A small self-supervised image encoder, trained from scratch.
Model: 4.71M parameters, depths [3, 4, 6, 3], widths [40, 80, 160, 320].
Training: cautious_adamw at rate 0.0025, 6600 steps, batches of 512.
Rows from block 9 of a small self-supervised image encoder, named by matrix and row number. Rows with one number belong to one channel. Each number is 128 + 32 x the weight over its row's rms, rounded and kept within 0 to 255. All counts start at 0. After the name is the row's rms in percent of the matrix's.
After each channel's rows are labels from the 100 images, of 14848, where the channel reaches its highest value: "responds to" is what is common among them. Only what is clearly more common there than usual is listed. The data: stained colorectal tissue patches (NCT-CRC-HE-100K).
# convs0: expand pointwise conv (model.blocks.9.convs.0.weight, 480x160x1x1), inputs 54-107
# convs2: project pointwise conv (model.blocks.9.convs.2.weight, 160x480x1x1, transposed), outputs 54-107

convs0.224 103 [183 141 121 151 140 111 132 124 166 132  69 142 101 164 188 134  52  96 104 112 151 210 131 172 157 102 159 121 163  94 125 108  57 164  76 143 127 108 136 126 169 138  82 132 144 133 128  97  72 160 173 128 168  77]
convs2.224 143 [102 136  36 193 173 100  99 127 126 160 129 154 139 162 127 144  45 121  89 113 182 146 176 159 148 123 156  86 127  70 165 102  99 151 119  78 150 107 142 149 167 109 120 120 156 185 135 124 134 154 139 145 156  81]
responds to: tissue: adipose tissue

convs0.295 104 [111 161 108 105 142 128 153 137 112 117 166  28 135 152 143 161 124 125 116  45 104 163 138 139 113 113 123 120 158 112 136 100 145  88  55 142 130 106  71 186  86  93 129 128 138 115 122  87 117 150 118 137 170 143]
convs2.295 091 [166 102 136 125 124 186 106  86  78 168 108 165 115  84 103 123 132 130 165 154 132  21  99  97 135 118 129 157 103 129 108 178 144 186 146  49 100 153 169  72 151 171 152  75 149 170 152 118 146  83 138  96  68 137]
responds to: tissue: tumour epithelium

convs0.214 106 [ 89 167 109 172 101  54 106  99 103 112  75 108 118 140 145 132  84 172 120  94 175 237 122 189 121 104 105 110 173 107 117 117 139  86  87 114 121  94 122 117 145 104 155 103 136  96 121 169 102 173 139 142 128 133]
convs2.214 124 [114 159 184  98 121 196 110 168 178 132 127 131 102 103 118 151 153 112 176 193 164 130 114  84 142 138 132 142  88 151 138 115 129 148 160 136  82 144 129 155  93 164 133 122 125 166 122 141 102 130 152 116 129 133]
responds to: tissue: smooth muscle; tissue: adipose tissue

convs0.335 093 [162 175 143 108 168 170 166  86 177 124  84 131  10 117 166  73  72 114 127 113 137 149 104 113 190 117 127  79 113 100  78 157 125 138  89 119 124 169 179 116 144 153 126 142 128 133  94 106 112 151 223 119 108 123]
convs2.335 091 [117  86 147 153  93 102 113 133 132 125 176 141 192 154  90 217 174 141 119 149 112  79 110 129  92 119 162 153 177 192 160 110 112 119 187 165  91 104  82 119 139 113  69 123 118 149 194 106 164 106  59 101 143 155]
responds to: tissue: debris; tissue: lymphocytes

convs0.234 101 [ 96 142 166 126 112 178 139 151 158 102  97  93 113 154 139  98 149 131 128 120 124 244 114 115 118 173  93  89  69 128  85 125 136 122  86 166 114 150 135 148 147  62  76 121 158 153 125 123  61 160 156 126  62  96]
convs2.234 123 [118  98 169 106  85 163 180 157 102 108 124  84 139 166 128  65 176 116 142 124  78 133  94 127 104 178 103 103  82 125 105 112  99  90 128 175  60 141 170 132 154  94 138 138 124  92 122 136 127 140 146 112  91  83]
responds to: tissue: lymphocytes

convs0.12 098 [ 64 154 146 134 105 156 194 120  74  87 105  48 123 147 138 111 105 146 104  46  94 184  85 132 138 120  79  92 127  85  98 176  80 113  93 134  83 139 164  85 121 101  78 118 115 136 122 102 109 162 164 121 125 100]
convs2.12 127 [110 166 162 127  97 108 156 126  75 113 140  79  98 125 133 128  96 124  96  82  78 142  64 144 134 156  84 137 145 104  71 144 141  60  96 111  49 164 135 144 129 111 129 114 114 122 112 117 141 174 154  88 133 195]
responds to: tissue: smooth muscle

convs0.390 094 [155 141 125 163 115 121 176 114 112 115  82 130  35 109 128  54 125 116 129 166 126 196 112 151 153 123 158 171 108 124 128  70 136 105 139 135 116 126 101 106 116 127 193 119 234  66 126 167  92 183 165 142 144 120]
convs2.390 073 [ 92 162 101 151  85  75 150 123 111  39 117  85 162 144 118 131 142 183  98 187 110 119  95  80  88 125  85  88 146 121 132 129 180 166 139 141 122  99  89 139 164 127  83 119  77  93 128  71 131 145 146 156  68 166]
responds to: tissue: smooth muscle; tissue: adipose tissue

convs0.174 103 [160 180 146  81 160  61 127 158 181 150 179 125  86 155 156 115 124 137 151 128 115 220 136 115 164 117 131  88 107 118 112  72 146 121  79 120 131 141 138 156 123  99  34 151 113 150  73 129 107 128 121 140 121 128]
convs2.174 098 [112 134 145  74 112 214 123 142 158 148 100  82 119 172 150 112 126 120 130 128 141  91 111 115 142 156  94  99  99 150  90 160 172  94 135 112 105 191 152  86 161 119 160 120 119 126  81  99  75 158 102 112 147 148]
responds to: tissue: adipose tissue

convs0.24 095 [ 72  87 129 125 108 135 167 141 125 148 114 162 134 105 115 154 152 110 152 200 125 152 162 132 117 139 134 151 112 171 169 168 134 162 160 147 166 137  79 128 175 118 208 145 231  99 123 167 114 125  98 135 177 150]
convs2.24 083 [111 135 140 154  89 103  93  62 133  86 106 144  86 117 127 117 128 158 121  99  93 169  58  84 156 120 104 158 177 112  77 166 101 177  71 119 123 131 183 158 119 106 135 171 118  79 155 131 143 137 148  83 102 149]
responds to: tissue: mucus

convs0.249 101 [163 112  78 177 132 157  80 106 185 205 107 216 117 132 109 159 102  96 124  65 127 112 174 146 149 133 213 161 152 147 156 142 139 168 161  77 144 125  63 133 140 155 138 122 160 154 167 114 143 130 105 135 166 136]
convs2.249 118 [119 155 156 132 116 140 101 151 137  56 126  84 130 125 104 111 179 212 102 124 125 130 101  72 114 122  92 123  83 129  73 103 122 151  96 214 136 155  96 164 150  93 129 153 135 108 110  62 105 135 157 115  70 129]
responds to: tissue: lymphocytes

convs0.200 097 [ 51  91 126 151 134 192 168 114  74 152 122 159 152 129 116 137 128 132 130 156 155  44 113 103 122 141 105  53 157 131 117 174  86 156 124  94 121 114 124 100 109  18 110  92 137 160 153 135 163 121 123 113 114 152]
convs2.200 085 [146 128  73 124 143 108  73  95 189 137 106 153 138  92 136 107 146 138 174 110 139 172 187 171 118  71 158 112  88 158 177 153 161 159 125 105 189 113  83 177 158 129 162 159 172 115 135 101 130  93 133 175 123 109]
responds to: tissue: smooth muscle

convs0.322 098 [ 67 110 145 173  85 144 123 129 120 156 121 120 133 190  68 130 109 118  89 163 153 161 126 129 129 183 109  78 128 117 120 212 109 159 136 128 108 122 139 146 108 154  90  36 136 117 171 128 154 124 138 123 121  97]
convs2.322 079 [149 113 119 113 120 226 136 143 147 127 115 109 149  65 124 153 148 137 155 182 130  82  96 110 117 177 163 133 120 126 168  98  68 127 147 123  73  98 144  67 132 157 104 139 117 158 136 159 113 143  97 146 132 126]
responds to: tissue: adipose tissue

convs0.470 097 [154 119 159 113  82 154 102 101  57 119  20 111 140  94 133  90 167 124 149 111  50 126  85 124 119 150  52 163 111  99  94 197 144 160 123 105 122 156 172 101  83 157 160 113 134  46 121 128 121 133 126 129  88 103]
convs2.470 100 [168 125 124 130  97 112 136 130 135  60 137  70 169 129 115 168 156 177 126 131 124 105  72 144  83 122 108 142 163 143 117  47 201  99 156 139  50  99 100  95 131 155 119 126  83 134 125 107 101 117  87 125  97 187]
responds to: tissue: smooth muscle

convs0.477 105 [ 83 131 126 122 137 143 123 146  70 204 123  74 141 121  97 153  98  74  94 115 139 146 143 133  95 188  98  82  95 107 145 214 113 112 137  90 120 197 140 150  96 148 173 107 186  97 141 110 131 164 128 126 164 138]
convs2.477 101 [100 134  99 183  94 136  54 178 168 101 111  68 166 100  85 138 132 123  72 113 115 174 149 122 104 169 112 125 115  79 127 126 109 153 118 142  94 134  89 163 114 157 109 100 162  91 163 112 137 173 129 122 131  86]
responds to: tissue: normal colon mucosa

convs0.413 112 [119 127 169 117 100 121 168  89 153 100 120 145 128 164 153  90 157 129 164 136 127 142  33 169 131 110 112 112 164 150  72 113 137  87 136 153  60 129 142 140 138 124 122 131  88 107 119 152 116 115 132  52  91 132]
convs2.413 105 [129 133 163 123 132 122 144 123 144 134 135 128  59 145 108 108 158 148  95 130 111 133 117 118 107 116  98 136 154 168 100 101 110 139  91 157 130 207 115 107 121 115 112 129 121 109 157 104  47 164 184  71 141 141]
responds to: tissue: adipose tissue

convs0.369 096 [ 92 131 135 126 127 120 210 121 152  90 107 150 153 139 108  81 104 111  77  94  79 144 125 127 138 122 101 121 129 148 120 182 105 134 124 154 140 149  82 106 174 143  93 166 179  95 135  84  93 102 161 122 130 196]
convs2.369 085 [ 86 112 119 126 116 110 180 105  80 153 128 143 112 187 146 155  59  76  80  98 122  88 144  97 167 135 167 134 146 156 133 136 112 149 132 154 120 173 151 127 206 163 119 141 119 117 139 140 145  96 120  83 132 172]
responds to: tissue: smooth muscle

convs0.417 104 [ 98 109 108 168  99 102 168 108 154 134 137 145 136 182  75 155 171 111 118 204 127 156 177 142  87 125 143 117 158 177 218 169 175 132 225 144 129  79 123 167 106 140 141  78  91 109 170 162 146  81 130 147 162 107]
convs2.417 119 [163 118 108 130 109 118 163 115 140 171 128 126 146 206 115  90 177  98 128 164  74 180 195 161  90 156 135  82 193 162 200 148 177 106 158 107 157 107 160 142 103 116  96  89  99  54 170 160 131 114 120 147 154  43]
responds to: tissue: debris; tissue: lymphocytes

convs0.117 111 [ 93 146 173  98 109 198 100 158  87 126 102  91  95  85 107 117 138 132 142 143 140 124 117  86 106 155  95 106   0 124 112 167 102 153 137 126 118 169 132 144 108 161 176 112 137 136 104 107 119 155 179 129 120 130]
convs2.117 109 [ 80 157 172 130  58  96 104 163 138  58 130  85 144 162 109 162 165 168 134 178 133 167  91 112  99 143  72 132 111 156 102  87 160  81 124 210 113 112  53 165  86 148 145 174 107 108  94 176 111 147 103 142 101 159]
responds to: tissue: normal colon mucosa

convs0.405 097 [115 100 132 113 154 163 167  87  72 129 130  67 106  70 140 127 150 125 153 104 106 100  89 121 142  93 123 106 124  97  96 196 130 144 102 116 124 129 100 150  34  69 177 128 169  95 131  94 187 113 143 120 154 119]
convs2.405 106 [ 95 141  65 179 138  61 103 137 208  86 164 166 173 174  97 141  99 152 118 143 167 128 182 143 131  75 173  77 150 182 157 120 162  86 166 132 161  77 105 141 152 142 115 117  94 143 154 134 156  84 128 153 104 130]
responds to: tissue: debris

convs0.2 104 [155 130 112 139 146 133 103 119 122 123  81 144 118 152 189  80 113 149 134 135 134 141 116 149 171  87 156 152 129 107 101  80  91  98  92 122 150 108 143  48 165 140  99 176 139 115 114 136  68 173 103 145 112 127]
convs2.2 096 [ 97 142  98 152 135 144 144 100 147 120 132 160  91 113 185 103  70 131 120 142 113 192 130 110 189 125 146  97 139  77 103 122  67  73  61 107 139 109 168 126 137  91  88 171 119 161  93 174 131 200 132 136 127 121]
responds to: tissue: adipose tissue

convs0.311 098 [126 136 169  75 132 189 123 132  75 156 121 108 107 113 133 142 125  70 154 122 108  38 119 116 131 149  93 133  76 127 102 198 118 129 165 118 123 241 116 151 117 145 169 140 168 124 103 128 156 134 135  87 138 154]
convs2.311 108 [154 106  91 133 155  69 147 164 135 111 174 133 164 171 120 124 123 167  97  72  71 103 173 111 123 113 166 127 140 154 187  88 135 106 165 119 162  82 127 132 145  97  97 163 104 120 129  80 174  95  99 178 149 146]
responds to: tissue: debris

convs0.275 100 [158  87 152 133  73  85  94 148  83 143 129  96 143 172  99 115 129 146 123 162 132 113  96 137  94 204  91 168 126 101  96 165 106 151 147 122  84 127 180  96  87 169 171 103 126 123 123 227 166 144  84 121 109  82]
convs2.275 096 [149  95  86 149  97  97  92 138  64 103 128  96 154 111  92 190 134 171 144 168 132  89 111 135  68 137 120 172 126 119 160 119 154 185 188 107 101  73 112 110 158 158 186 113 141 136 128 141 160  97  76 153  93 129]
responds to: tissue: smooth muscle

convs0.263 107 [113 180 129 134 108 125 112 142 117 135 120 121 133  78  78 171 113 157  82 134 117 159 153 110 127 179 112 103  99 102 123 192 109 143 132 127 161 164 130 140 152 128 108 117 142  97 105 156 141 153 145 170  85  96]
convs2.263 103 [131 123 133  71 136 188 157 147  80 150 112 116 120 113 165  89 123 122 170 117  96 116 136 137 162  89 112  82  51 138 127 168 165 111 141  83 129 148 138  66 155  67 131 102 164 134  56  83 101 128 149 136 145 147]
responds to: tissue: mucus

convs0.72 106 [108  98 157 110 118 117 183 139 137 132 130  91  87  81  93 139 128 104 143 127 154 193 123 126 109 127 122  90  75 162 130 169 163 179 122 176 118 156 134  92  91  87 127  90 128 163 123 134 110 101 179 116 171  89]
convs2.72 107 [ 71 144  54 175 157  48  99 117 164 132 107 113 126 145 115 153  82  98 121 153 182 204 139 177 120 129 167  84 165 118 172  76 136 138 111 133 138 132  70 181  79 118 114 174 119  96 151 156 117 128 129 126 197 129]
responds to: tissue: smooth muscle

convs0.79 101 [160 135 146  88 119  76 173 143 103 104 110 121 124 179 196  89 137 125 125 125 124 139  86 180 126  94 115 177 126 129  73  38 127 122 107 163 111 134  43  88 160 118  98 148 155  90  93 115  72 164 139 101 142 134]
convs2.79 093 [135 157 139 138 172  86 141 114  84 107 135  83 100 165 145  68 133 121 114 111 128 175 108 126 144 135  97 129  70  75 102  59 100 100 110 153 133 134  69 178 112 111 144 145 150  61  85 104 129 196 155 145 136 127]
responds to: tissue: tumour epithelium

convs0.310 092 [122 132 114 139 138 136 168 145 137 123 118 141 149 197 123  31 119 103  98 180 164 134 129 171  99 112 139 126 138 149 140  69  91  87 134 155 118 112 139  94 106 208 145 129 138 110 145 186  95 139 128 121 137 106]
convs2.310 101 [123 122 144 112 100 147 111 133 172 145  89  98 149 112  96  85 193 127 139 145  93 108 121 116  84 158 107 129 160 190 152 105 119 131 122 141 147 176 116 101 124 126 108 148 101  67 197  91  86 133 133 101 150 129]
responds to: tissue: smooth muscle

convs0.50 097 [150 126 114 141 125 154  70 140 133 174  43 140 125 119 137 113 121 136 152  60 116 206 152 116 128 182 130 157 100 128 128 118 138 138  85  89 142 140 180 157 140 127 141 123 144 124 134 137  79 117 150 156 116  87]
convs2.50 101 [107 175 138  85 135 119  84  75 147 144  67 134  78 125 168  83  89 120 169 106 119 158 116 109 193  84 119 108  96 117  98 167 172 121 119  79 148 185 163 117 123 112 140 158 131  94  93  91  68 121 138 117 127 193]
responds to: tissue: adipose tissue

convs0.186 105 [112 144 172 118 102 103 138 136  91 122 123 173 123 118 121 127 164 107 158 184 132  96 114 100 113 144 110  94 134 181 146 106 134 163 199 158  98 160  97 153 146 141  85 117  84 145 148 132 122  64 194  97 105 126]
convs2.186 146 [165 138 110 156 165 116 141 117 144 149 122 159 102 127 149 140  67 136 101 158 185 131 168 154 162  68 183 144 139  85 140 122  61 116 116 123 184  77 125  80 102 163 151 116 177 130 122 182 120 177  91 173 156  62]
responds to: tissue: cancer-associated stroma

convs0.167 100 [135 106 149 109  76 195 132 158 211 119  83  72 154 117 116 129 170 131 138 132  64 248 107 151 108 150 109 157  89 131 119 148 184 105 122 152 113 141 112 141 117 151 141 132 167  99 112 136  76 167  93 146 147 139]
convs2.167 102 [156 106 134 138  45 145 129 133  98  92 128  73 181 125  85 135 185 132 122 117  81 127  94 138  48 192  89 144 157 152 134 122 217 148 163 141  54 129 124 141 124 119 152  86 102 121 169 118 143  92 127 102 101 128]
responds to: tissue: mucus

convs0.175 102 [210 181 142  44 107 113 121 143 131  89 134 100  93 109 160 153 157 157 183 132  78 150 114 144 107 116 102 158  99 115 118 142 144  95 142 118 124 147 167 123  87 182 174 164  98 163   0 124 100 139 145 142 106 125]
convs2.175 108 [ 54 109 133 175  96 183 156 108 152 100  81 148 100 105  83  69  91 121 119 163 177 120  93 113 158 132 134  92  66 125  91 170  68 140 104 158 120 118 148  73 105 104 179 108 150 110 146 165 129 145 169 145 138 122]
responds to: tissue: smooth muscle

convs0.340 100 [103 126 110 149 124 141 148 146 119 167 157 112 160 150 105  85  94 128  96  40 140 125 145 120 106 191 104 121 170 139 119 127 118  34 116 113 122 150 222  82 137 117 103 132  88 105 118 203 180 141 119 120 168 147]
convs2.340 096 [120 138 161  92 155 120 122  96 177 118 111 156  79  87 158 161 138 148 220 151 162 136  99 114 182  66 134 148  86 158  93  98 147 177 114 134 149 134  99 153 113 113 159 146 124 160  92  89  93  83 127 139 108 174]
responds to: tissue: smooth muscle; tissue: adipose tissue

convs0.463 096 [162 109 141 139 119 193 131 123 133 149  77  71 110  89 115  98 134 121 124 101 142 127 112 130 125 139 108 105  90  76 110 204  96 160 117 110 125 114  63 125 121  95 148  26 198  76 142 107 133 184 161 129 125  74]
convs2.463 089 [147 105 130 105 104 104  73 115 107 106 169  92 138 134 138 176 139 151 158 188 121  86 133 106 120 139 175 118 146 188 172 113 152 188 139 131 103 103 128 136 123 176 134 148  80 177 154 125 133  39 125 137  87 117]
responds to: tissue: smooth muscle