Weights of a small self-supervised image encoder: 149.5 epochs.
Rows from block 9 of a small self-supervised image encoder, named by matrix and row number. Rows with one number belong to one channel. Each number is 500 + 40 x the weight over its row's rms, rounded and kept within 0 to 999. All counts start at 0. Numbers have three digits each.
After each channel's rows are labels from the 100 images, of 14848, where the channel reaches its highest value: "strongest on" is what is common among them; "colour at peak" is the nearest of a few named colours to the mean colour under the peak. Only what is clearly more common there than usual is listed. The data: stained colorectal tissue patches (NCT-CRC-HE-100K).
# convs0: expand pointwise conv (model.blocks.9.convs.0.weight, 480x160x1x1), inputs 54-107
# convs2: project pointwise conv (model.blocks.9.convs.2.weight, 160x480x1x1, transposed), outputs 54-107

convs0.146:503459495519492495450463503508505510519510479500491471514501532417492508482513545479540570506506528522520507461495524479447536510475418508555534562424503474504453
convs2.146:550488470493509476455506503565482550553431477526503476543519563448496588429564481489576526533479544559553458488523457501487511501452492526560539518443496463489456
strongest on: tissue: lymphocytes
colour at peak: grey

convs0.77:502464481536505494516534549601586544500590464521433486442550659448548521497569554445529529528506474489530489504505517481478522482485519594513593551498477500557427
convs2.77:426542403534518507433430534537449540537497514518479475527520545529506520501517496442549468551575468516491439499502561590528473486506500495536511496499507482489435
strongest on: tissue: lymphocytes
colour at peak: brown

convs0.435:500489477522463515480497556507463505562519511491553508471429439571523554490457500561527494523514510434555492527471503508611525476512502405500491496537425549524454
convs2.435:572408553465460561546518529582511503565509484526571445520509452472523517469531523507536579542470530472550489470472540417506501364436406497553530522458455508518437
strongest on: tissue: lymphocytes
colour at peak: grey

convs0.10:493529549529494555529492474471464470483565483455505521478498495530449465484520476438475494440563443516534507439510544497541488414458494536517489477536544464398470
convs2.10:453480536490439531470486510472459410493560490472571482541532487550449497483523469471435510451531538520509551413543531541552494567497499452512474456515510455413427
strongest on: tissue: lymphocytes
colour at peak: brown

convs0.364:508497487504475492429481511504451510579584516507563494518481445578554528465472488502530538574518553496536483594467480533546474436495459420528463461481435566530463
convs2.364:553537471460528496488529546513496456534573522528503512445498489507584551473482501454513471558534571505563489553516491509537521444468459455475429454505510537517396
strongest on: tissue: lymphocytes
colour at peak: grey

convs0.294:529452463508507503521546517504536491510454443459548544511533517509559481453518510563488513591487523540479501537416532522403482587468505527509548521446497581518483
convs2.294:502481520503550456515522472403523473516494531548472543471440503456462489522450535599483479476399466528498572455465437480521537512577489537480423480465509528512534
strongest on: tissue: lymphocytes
colour at peak: brown

convs0.42:575508502488509504549501487552479472485514518450440468437420531541503555486522484486539483488522508478467508494541506403452481521471500453489522435518525491579449
convs2.42:459496427589554458521501463490571502514446448549403516419487601463502486502506543488542464474479404522464533490464466508495496471486498579543494567493522477518511
strongest on: tissue: smooth muscle
colour at peak: pink

convs0.476:520464476548497497519486532435501520503482456456539530493475500518515471477469493491486534501517536506487487516434437508519474517415564528525463548475519536462556
convs2.476:478511461431563455543480502539488565525482580501498491545472459455506522568446531554537513506426522457498451527495499490508491456534542489514473473452434528544582
strongest on: tissue: lymphocytes; tissue: debris
colour at peak: brown

convs0.62:552513454523523535508515678525485585469464492535509507536482548588544491514516555475501524507450521551447468532467428516538493453509540593500494488482508516485527
convs2.62:489549541540449477464448434420502451488529454519490567413493520523459455490478472505523484442514452496430585492505450506508548505540458475513490497544549452438499
strongest on: tissue: adipose tissue
colour at peak: white

convs0.439:527505478478522525449516469518434473510464568495453487503499513515509525522478516578483486496379493441431493523508490422512525536581563490462494351568453530579568
convs2.439:462468496514386508471458526472424482553501472508538554542479476552434492447534426484510523461516517533470501452489504520504456476538511496509509466499449505450569
strongest on: tissue: adipose tissue
colour at peak: white

convs0.291:488464462536532481459395532574464635502527510480495488566446481479508486543512558526536552507523513541472374522508533524492497509525511497553502518452472502508544
convs2.291:422478469497455494495424443549459512503442497464524512561534507465528478514469488497479517527529495512504440550459478438494565522443502449519556527495509526472584
strongest on: tissue: adipose tissue
colour at peak: white

convs0.472:564495490527478513476519488548534499488562482512404526395450572435511541502510542525536487517528419501549511488461496388523566570481488509514496499529511492546424
convs2.472:421548474514543454484503472420490487464473522521446527475498580478479472557448538553443473474443395538469620521477418543538503550581529479468462487495550525492525
strongest on: tissue: smooth muscle
colour at peak: pink

convs0.123:457526518467487429451529440428496455514543539475522515540535502484472503465490485565521527482375479438479571481480541521475556539549455424476542454481461495477483
convs2.123:517466490494528555548475505567489561415446521484493461519455465451522479536516516436466486489572493555476435510538567493507437473431545543516483545467611471492466
strongest on: tissue: tumour epithelium; tissue: smooth muscle
colour at peak: white

convs0.401:474467476493500557444513576504455455499407484453529566543444525484486486499472462519475472510454519445446441493444570433444435573479500503490503505484489550499545
convs2.401:445446500470528534565517548506516596536424502473492490541488476429473462551545532521450498480449417468481483516485545488460500479556525564496537548478441557501586
strongest on: tissue: lymphocytes
colour at peak: grey; brown

convs0.147:529437478492555533537427504530504538507503518532491475556468511376471522532487546503565518488475498522478429486475474481472468484473512558537489535429442449534578
convs2.147:511472396567530450462528518527504583572470467487459491510485536496615533468505545478511512582493503498540439571466482541543543501481554515537529572455468543538500
strongest on: tissue: tumour epithelium; tissue: lymphocytes
colour at peak: grey

convs0.416:483448457515518494486539540510545479505437453476528515481523527536562483458501517596475484587480502536508515534430507552416478605482524500505515523480468556527450
convs2.416:482477520514510479525534455425530497532475496556497559507499511466478446512475522591446478489421426512484542478443453508522531490576515595491460512488449574494569
strongest on: tissue: lymphocytes
colour at peak: brown

convs0.241:451503459502560457614520525476585524490568493505492502443479524488566447495446535473536566566499518504534557525485463511535541513522495503492497533443512509544538
convs2.241:513454554522383491484454463494438472474499456459563517499500420538438506479540414571488467442560499520500491485523492504512519527472537403524520496580477473467528
strongest on: tissue: adipose tissue
colour at peak: white

convs0.452:588442569406490420501547537513524463475558534424602483563523457504476485498511453603439545469417534513491550507530471534504507546524467401476516453501497489504497
convs2.452:538449549469485536507488480545516447388541501492485524471433514527491503515477449466519472448601514524466480501520574461505473541477461522465460506547536497514436
strongest on: tissue: smooth muscle
colour at peak: white

convs0.461:551450505466476439487495524464471516518502563435569499574497432498487520504463526608472550527347544480514513501475506503530525546542464390487514437500457504523494
convs2.461:525466534497476525479531455552553490472469490572460501469469512485496496523538506482539507431584526484481471491530493455475475438428500578492516562497503465524561
strongest on: tissue: smooth muscle
colour at peak: white

convs0.469:507445584476462473596501532450568486482472513465537464518492433526449530540522509510488541459529506467550526424564491481485488484515442466481497565501539411501525
convs2.469:499524471468530538524515531525447538501461548472496529503475454523508495507439504468496470517410517507469453521476649483487401429523498516481473455487532536503509
strongest on: tissue: adipose tissue
colour at peak: white

convs0.370:516483529451468420490583465460501478535551498467584536504512447551508505442504367543455497511486544503484533514496465539541510526509557465456476475487475520491508
convs2.370:490551490442525461402552559548541546483585547536497487535504469548571478523513522524484519519528518483507476555526552615519499483563471529462495535473471525518508
strongest on: tissue: lymphocytes
colour at peak: brown

convs0.332:565521511494494509577551505491520464505476503426505570480509462610481507499526480474503474480462533442432486504495521429451499433499470467477533485521500528513555
convs2.332:486480467537475526522548443463531447582501424516515558469491501467476442436584482458519532458485504509465536498454499521452489436491401567538478586446510531481550
strongest on: tissue: smooth muscle
colour at peak: pink

convs0.460:497504406546494519445480496553507544574520468518505501498476503509604512454488526435555555638544540508562432554456518498569493490474469501546515531447474553528456
convs2.460:521514466458494529495540539530528442587576476537539486472475451481577531434531478447539533566526615449594475512532498527514521473461428476504452492492463508530463
strongest on: tissue: lymphocytes
colour at peak: grey

convs0.248:441603496496474428514515513372521462501487509483538572498483438551491413493445440451507492503480566517457564497462500513519462448479387490496446502432564520432522
convs2.248:438511373516512521473496546544458503587492521503494484506484538455552579461518515440558495581524507524530447502484512538556480546425525445532503519446504519527431
strongest on: tissue: debris
colour at peak: grey

convs0.53:509526502548529507521536599451530507491510471514475507436471486518507431535519529540444482469499463512535552499521466549605542399538510532478440528504485485447587
convs2.53:533460471536486473507478450550493573520434460504556509540534476513532507437522492493547493568552491593504463583444456503472474490499576481572536555467463535511468
strongest on: tissue: lymphocytes
colour at peak: white

convs0.225:587464503514483486516541547463527447519479445423532534478438438537500466465544489553470485493443519520465538488450418496452536503484517513493522541495477534472505
convs2.225:519481450538475479502537473515515538552539473452493478452516502465584550434561522515508512584511495491606492524480499476615551562444566465528586536508486491476456
strongest on: tissue: mucus; tissue: adipose tissue
colour at peak: white

convs0.102:497533540444466476525532555408477411498494529491539584523524427593466461487458391498445474464509562468455539499476519482507481462501500498397483439503484540440512
convs2.102:442494492437510518508589517514532569521509527485466500545532481477502456527575508527431540509499487435527456485529573485488518497581527529424571506487433553564566
strongest on: tissue: tumour epithelium
colour at peak: brown

convs0.223:495507592439460459519451511450463469503520525475593526571498425495410510527460431510525528457561553504504529473487474464473502479473445418495461475441518456449487
convs2.223:512499477526487454427521485465525449507491433495463558459467560488512496444521480544475475519545449529518531542458454503498611582487521519486596561510474538457475
strongest on: tissue: tumour epithelium
colour at peak: white

convs0.258:517462588476487456544467478416542382472530525463542522505435434509359472536463460497494475374521512522481580445490475549482474508487448474489473549479530445461484
convs2.258:510517498536501499472486516511513480419543435490518539423543518556523464484526416487533493445527496559453485481533492493516533490457484511530526493577552459441517
strongest on: tissue: tumour epithelium
colour at peak: white

convs0.403:388349494505455474558467533550480530515430479500506457526538565552515544532525545499523574523492481483490500507491493503496435583514504421517584540482488500552537
convs2.403:506612529481491522455492503516462501512517497493466529518539554514450496473575407440522480464561559463514431434557506478493587476489447521470534440509535473457496
strongest on: tissue: lymphocytes
colour at peak: brown

convs0.356:509454537487528512499506504503494505490476495424488527540460525537475452515528568556491544482403450516394487459472597472507501435542481563515532468438506510487500
convs2.356:512590492481516486529520442471488516510519491385500534494460471507466455476541446432502516494512555461469403474511559475575494456483466483464496513458572509411475
strongest on: tissue: smooth muscle
colour at peak: pink

convs0.391:495563502491565495503532516447479496489485551391501522463434531484479481522455508526439486460490488478483562528541456478583529572560555440469491466499542489448514
convs2.391:408555483435494486500545592470546497517569530497490495492404460532497464561462510450465506484578501435493537507558549515544440461537430497452449513462516475513507
strongest on: tissue: adipose tissue
colour at peak: white

convs0.382:492463527459513415560491502463533478520547560474543471532468444515449482536472498551547534483367519461489554475507466489483479489531382422496502471479482446550539
convs2.382:575479575439558545558530464590533487421489523478518504474410467491483473533510448487493439454510491512467440504530546419492458436454510562450447488552504501550498
strongest on: tissue: tumour epithelium
colour at peak: white

convs0.191:519472470519482553350486510521380524552423514549497502520500510557500528484501506563515475500408517526411436527484481487541499428527576515520511398529404526521543
convs2.191:549572532452477503541545534484462502459543513453513524453545469546503449498549467479453451488535515509506504558544482536455562462525509447436472434563509544483496
strongest on: tissue: lymphocytes; tissue: normal colon mucosa
colour at peak: grey

convs0.88:383482488497488418576509418477493484549528517442474511466453535514471559480495452502522487475481466463458511488500448459521406494499547453515503487514474480562543
convs2.88:482495470571494474505468464499504414491455464496422486426487584523460559490547499508521450461473457470469532405508458487472520507453536471529523525557529455546502
strongest on: tissue: smooth muscle
colour at peak: white

convs0.326:532532539551491508503458524481482471398473502504434488450459529559462486540506474491453437421568450528494525472527484540529494489468555544488497492585571469442449
convs2.326:478469494513502481442471409455469405523480474468499524531464532474436474481539479425477484441497494537415523417502524508490477501492440513546442536426561472408470
strongest on: tissue: lymphocytes
colour at peak: brown

convs0.129:446485479499521480440471582510509486518468520585494461542485520547477520531492531450536544485396551506432521461494415581447465433502477531534468507456479458551568
convs2.129:457486452514494466490447480516474573534521515533485485551561491419528547476465522510533553554518567486580430487507544492589525546469502479512506457460497475484501
strongest on: tissue: debris
colour at peak: grey

convs0.434:531496533520524543475452609521418504422542528486441481510522527582464492570533493473479466442495491527454465478514572514504513410496511532497475431553524479502480
convs2.434:517473512493425470491523454446569434559542476591561541459492449451475509449474510524555550518504511495561570448478450480557483490498458503528448526475464459484498
strongest on: tissue: lymphocytes
colour at peak: brown

convs0.468:424465507552496538513544471531507515522613463443460470449507591542503494491585539465487513519467413500512536463485537500469505484489476500547542507537468495583422
convs2.468:494472494466428571474469463524473546524402514563538536598587478483443515473554493499549520520533489521502428491484529470460499507528500536512589501483432523485523
strongest on: tissue: lymphocytes
colour at peak: grey

convs0.160:463448504505473500458495551499449529575556524485561520537534447514496500472524461568525543508493517442508494545483549548585475473564438451478533544509404535505538
convs2.160:484468483518533506552566599504573549558462482473504454459399548484536524490517548481502517525438428472507539521484459502485449448503481525517511550502489487563462
strongest on: tissue: adipose tissue
colour at peak: white

convs0.195:516509522472547455523585461510530445484569497511450517445472503537492429509518456552456444442519466491425561508562512502490507511549548507416502488549461493543517
convs2.195:456512560447481478405540458455522491454578524499516468568561488511494405488517493537434528505478502498548544483520572582486539598578465523451532492483500490478529
strongest on: tissue: mucus
colour at peak: white

convs0.324:500501482508499451459504521449521521520493470455591581522500503507510448438486454497519518531511536533499490511382532521488456486474452509509480529431496541409474
convs2.324:520535496445577470514543474471511523477522572495461542482466458495538463559469526550446438519462449505518487547490507526557517496581536515421445473508501553510533
strongest on: tissue: lymphocytes
colour at peak: brown

convs0.429:471438482510503529502385544535469548502441528601498449588471486479488576523495538499575518500542528527495455487507467525457444506498546546523496525446462470544505
convs2.429:507431421553536492539481542548492591537466468453463467528515540460575556507510573479549555569446488475535449546465472447492500472489546488567551533474445519579525
strongest on: tissue: debris
colour at peak: grey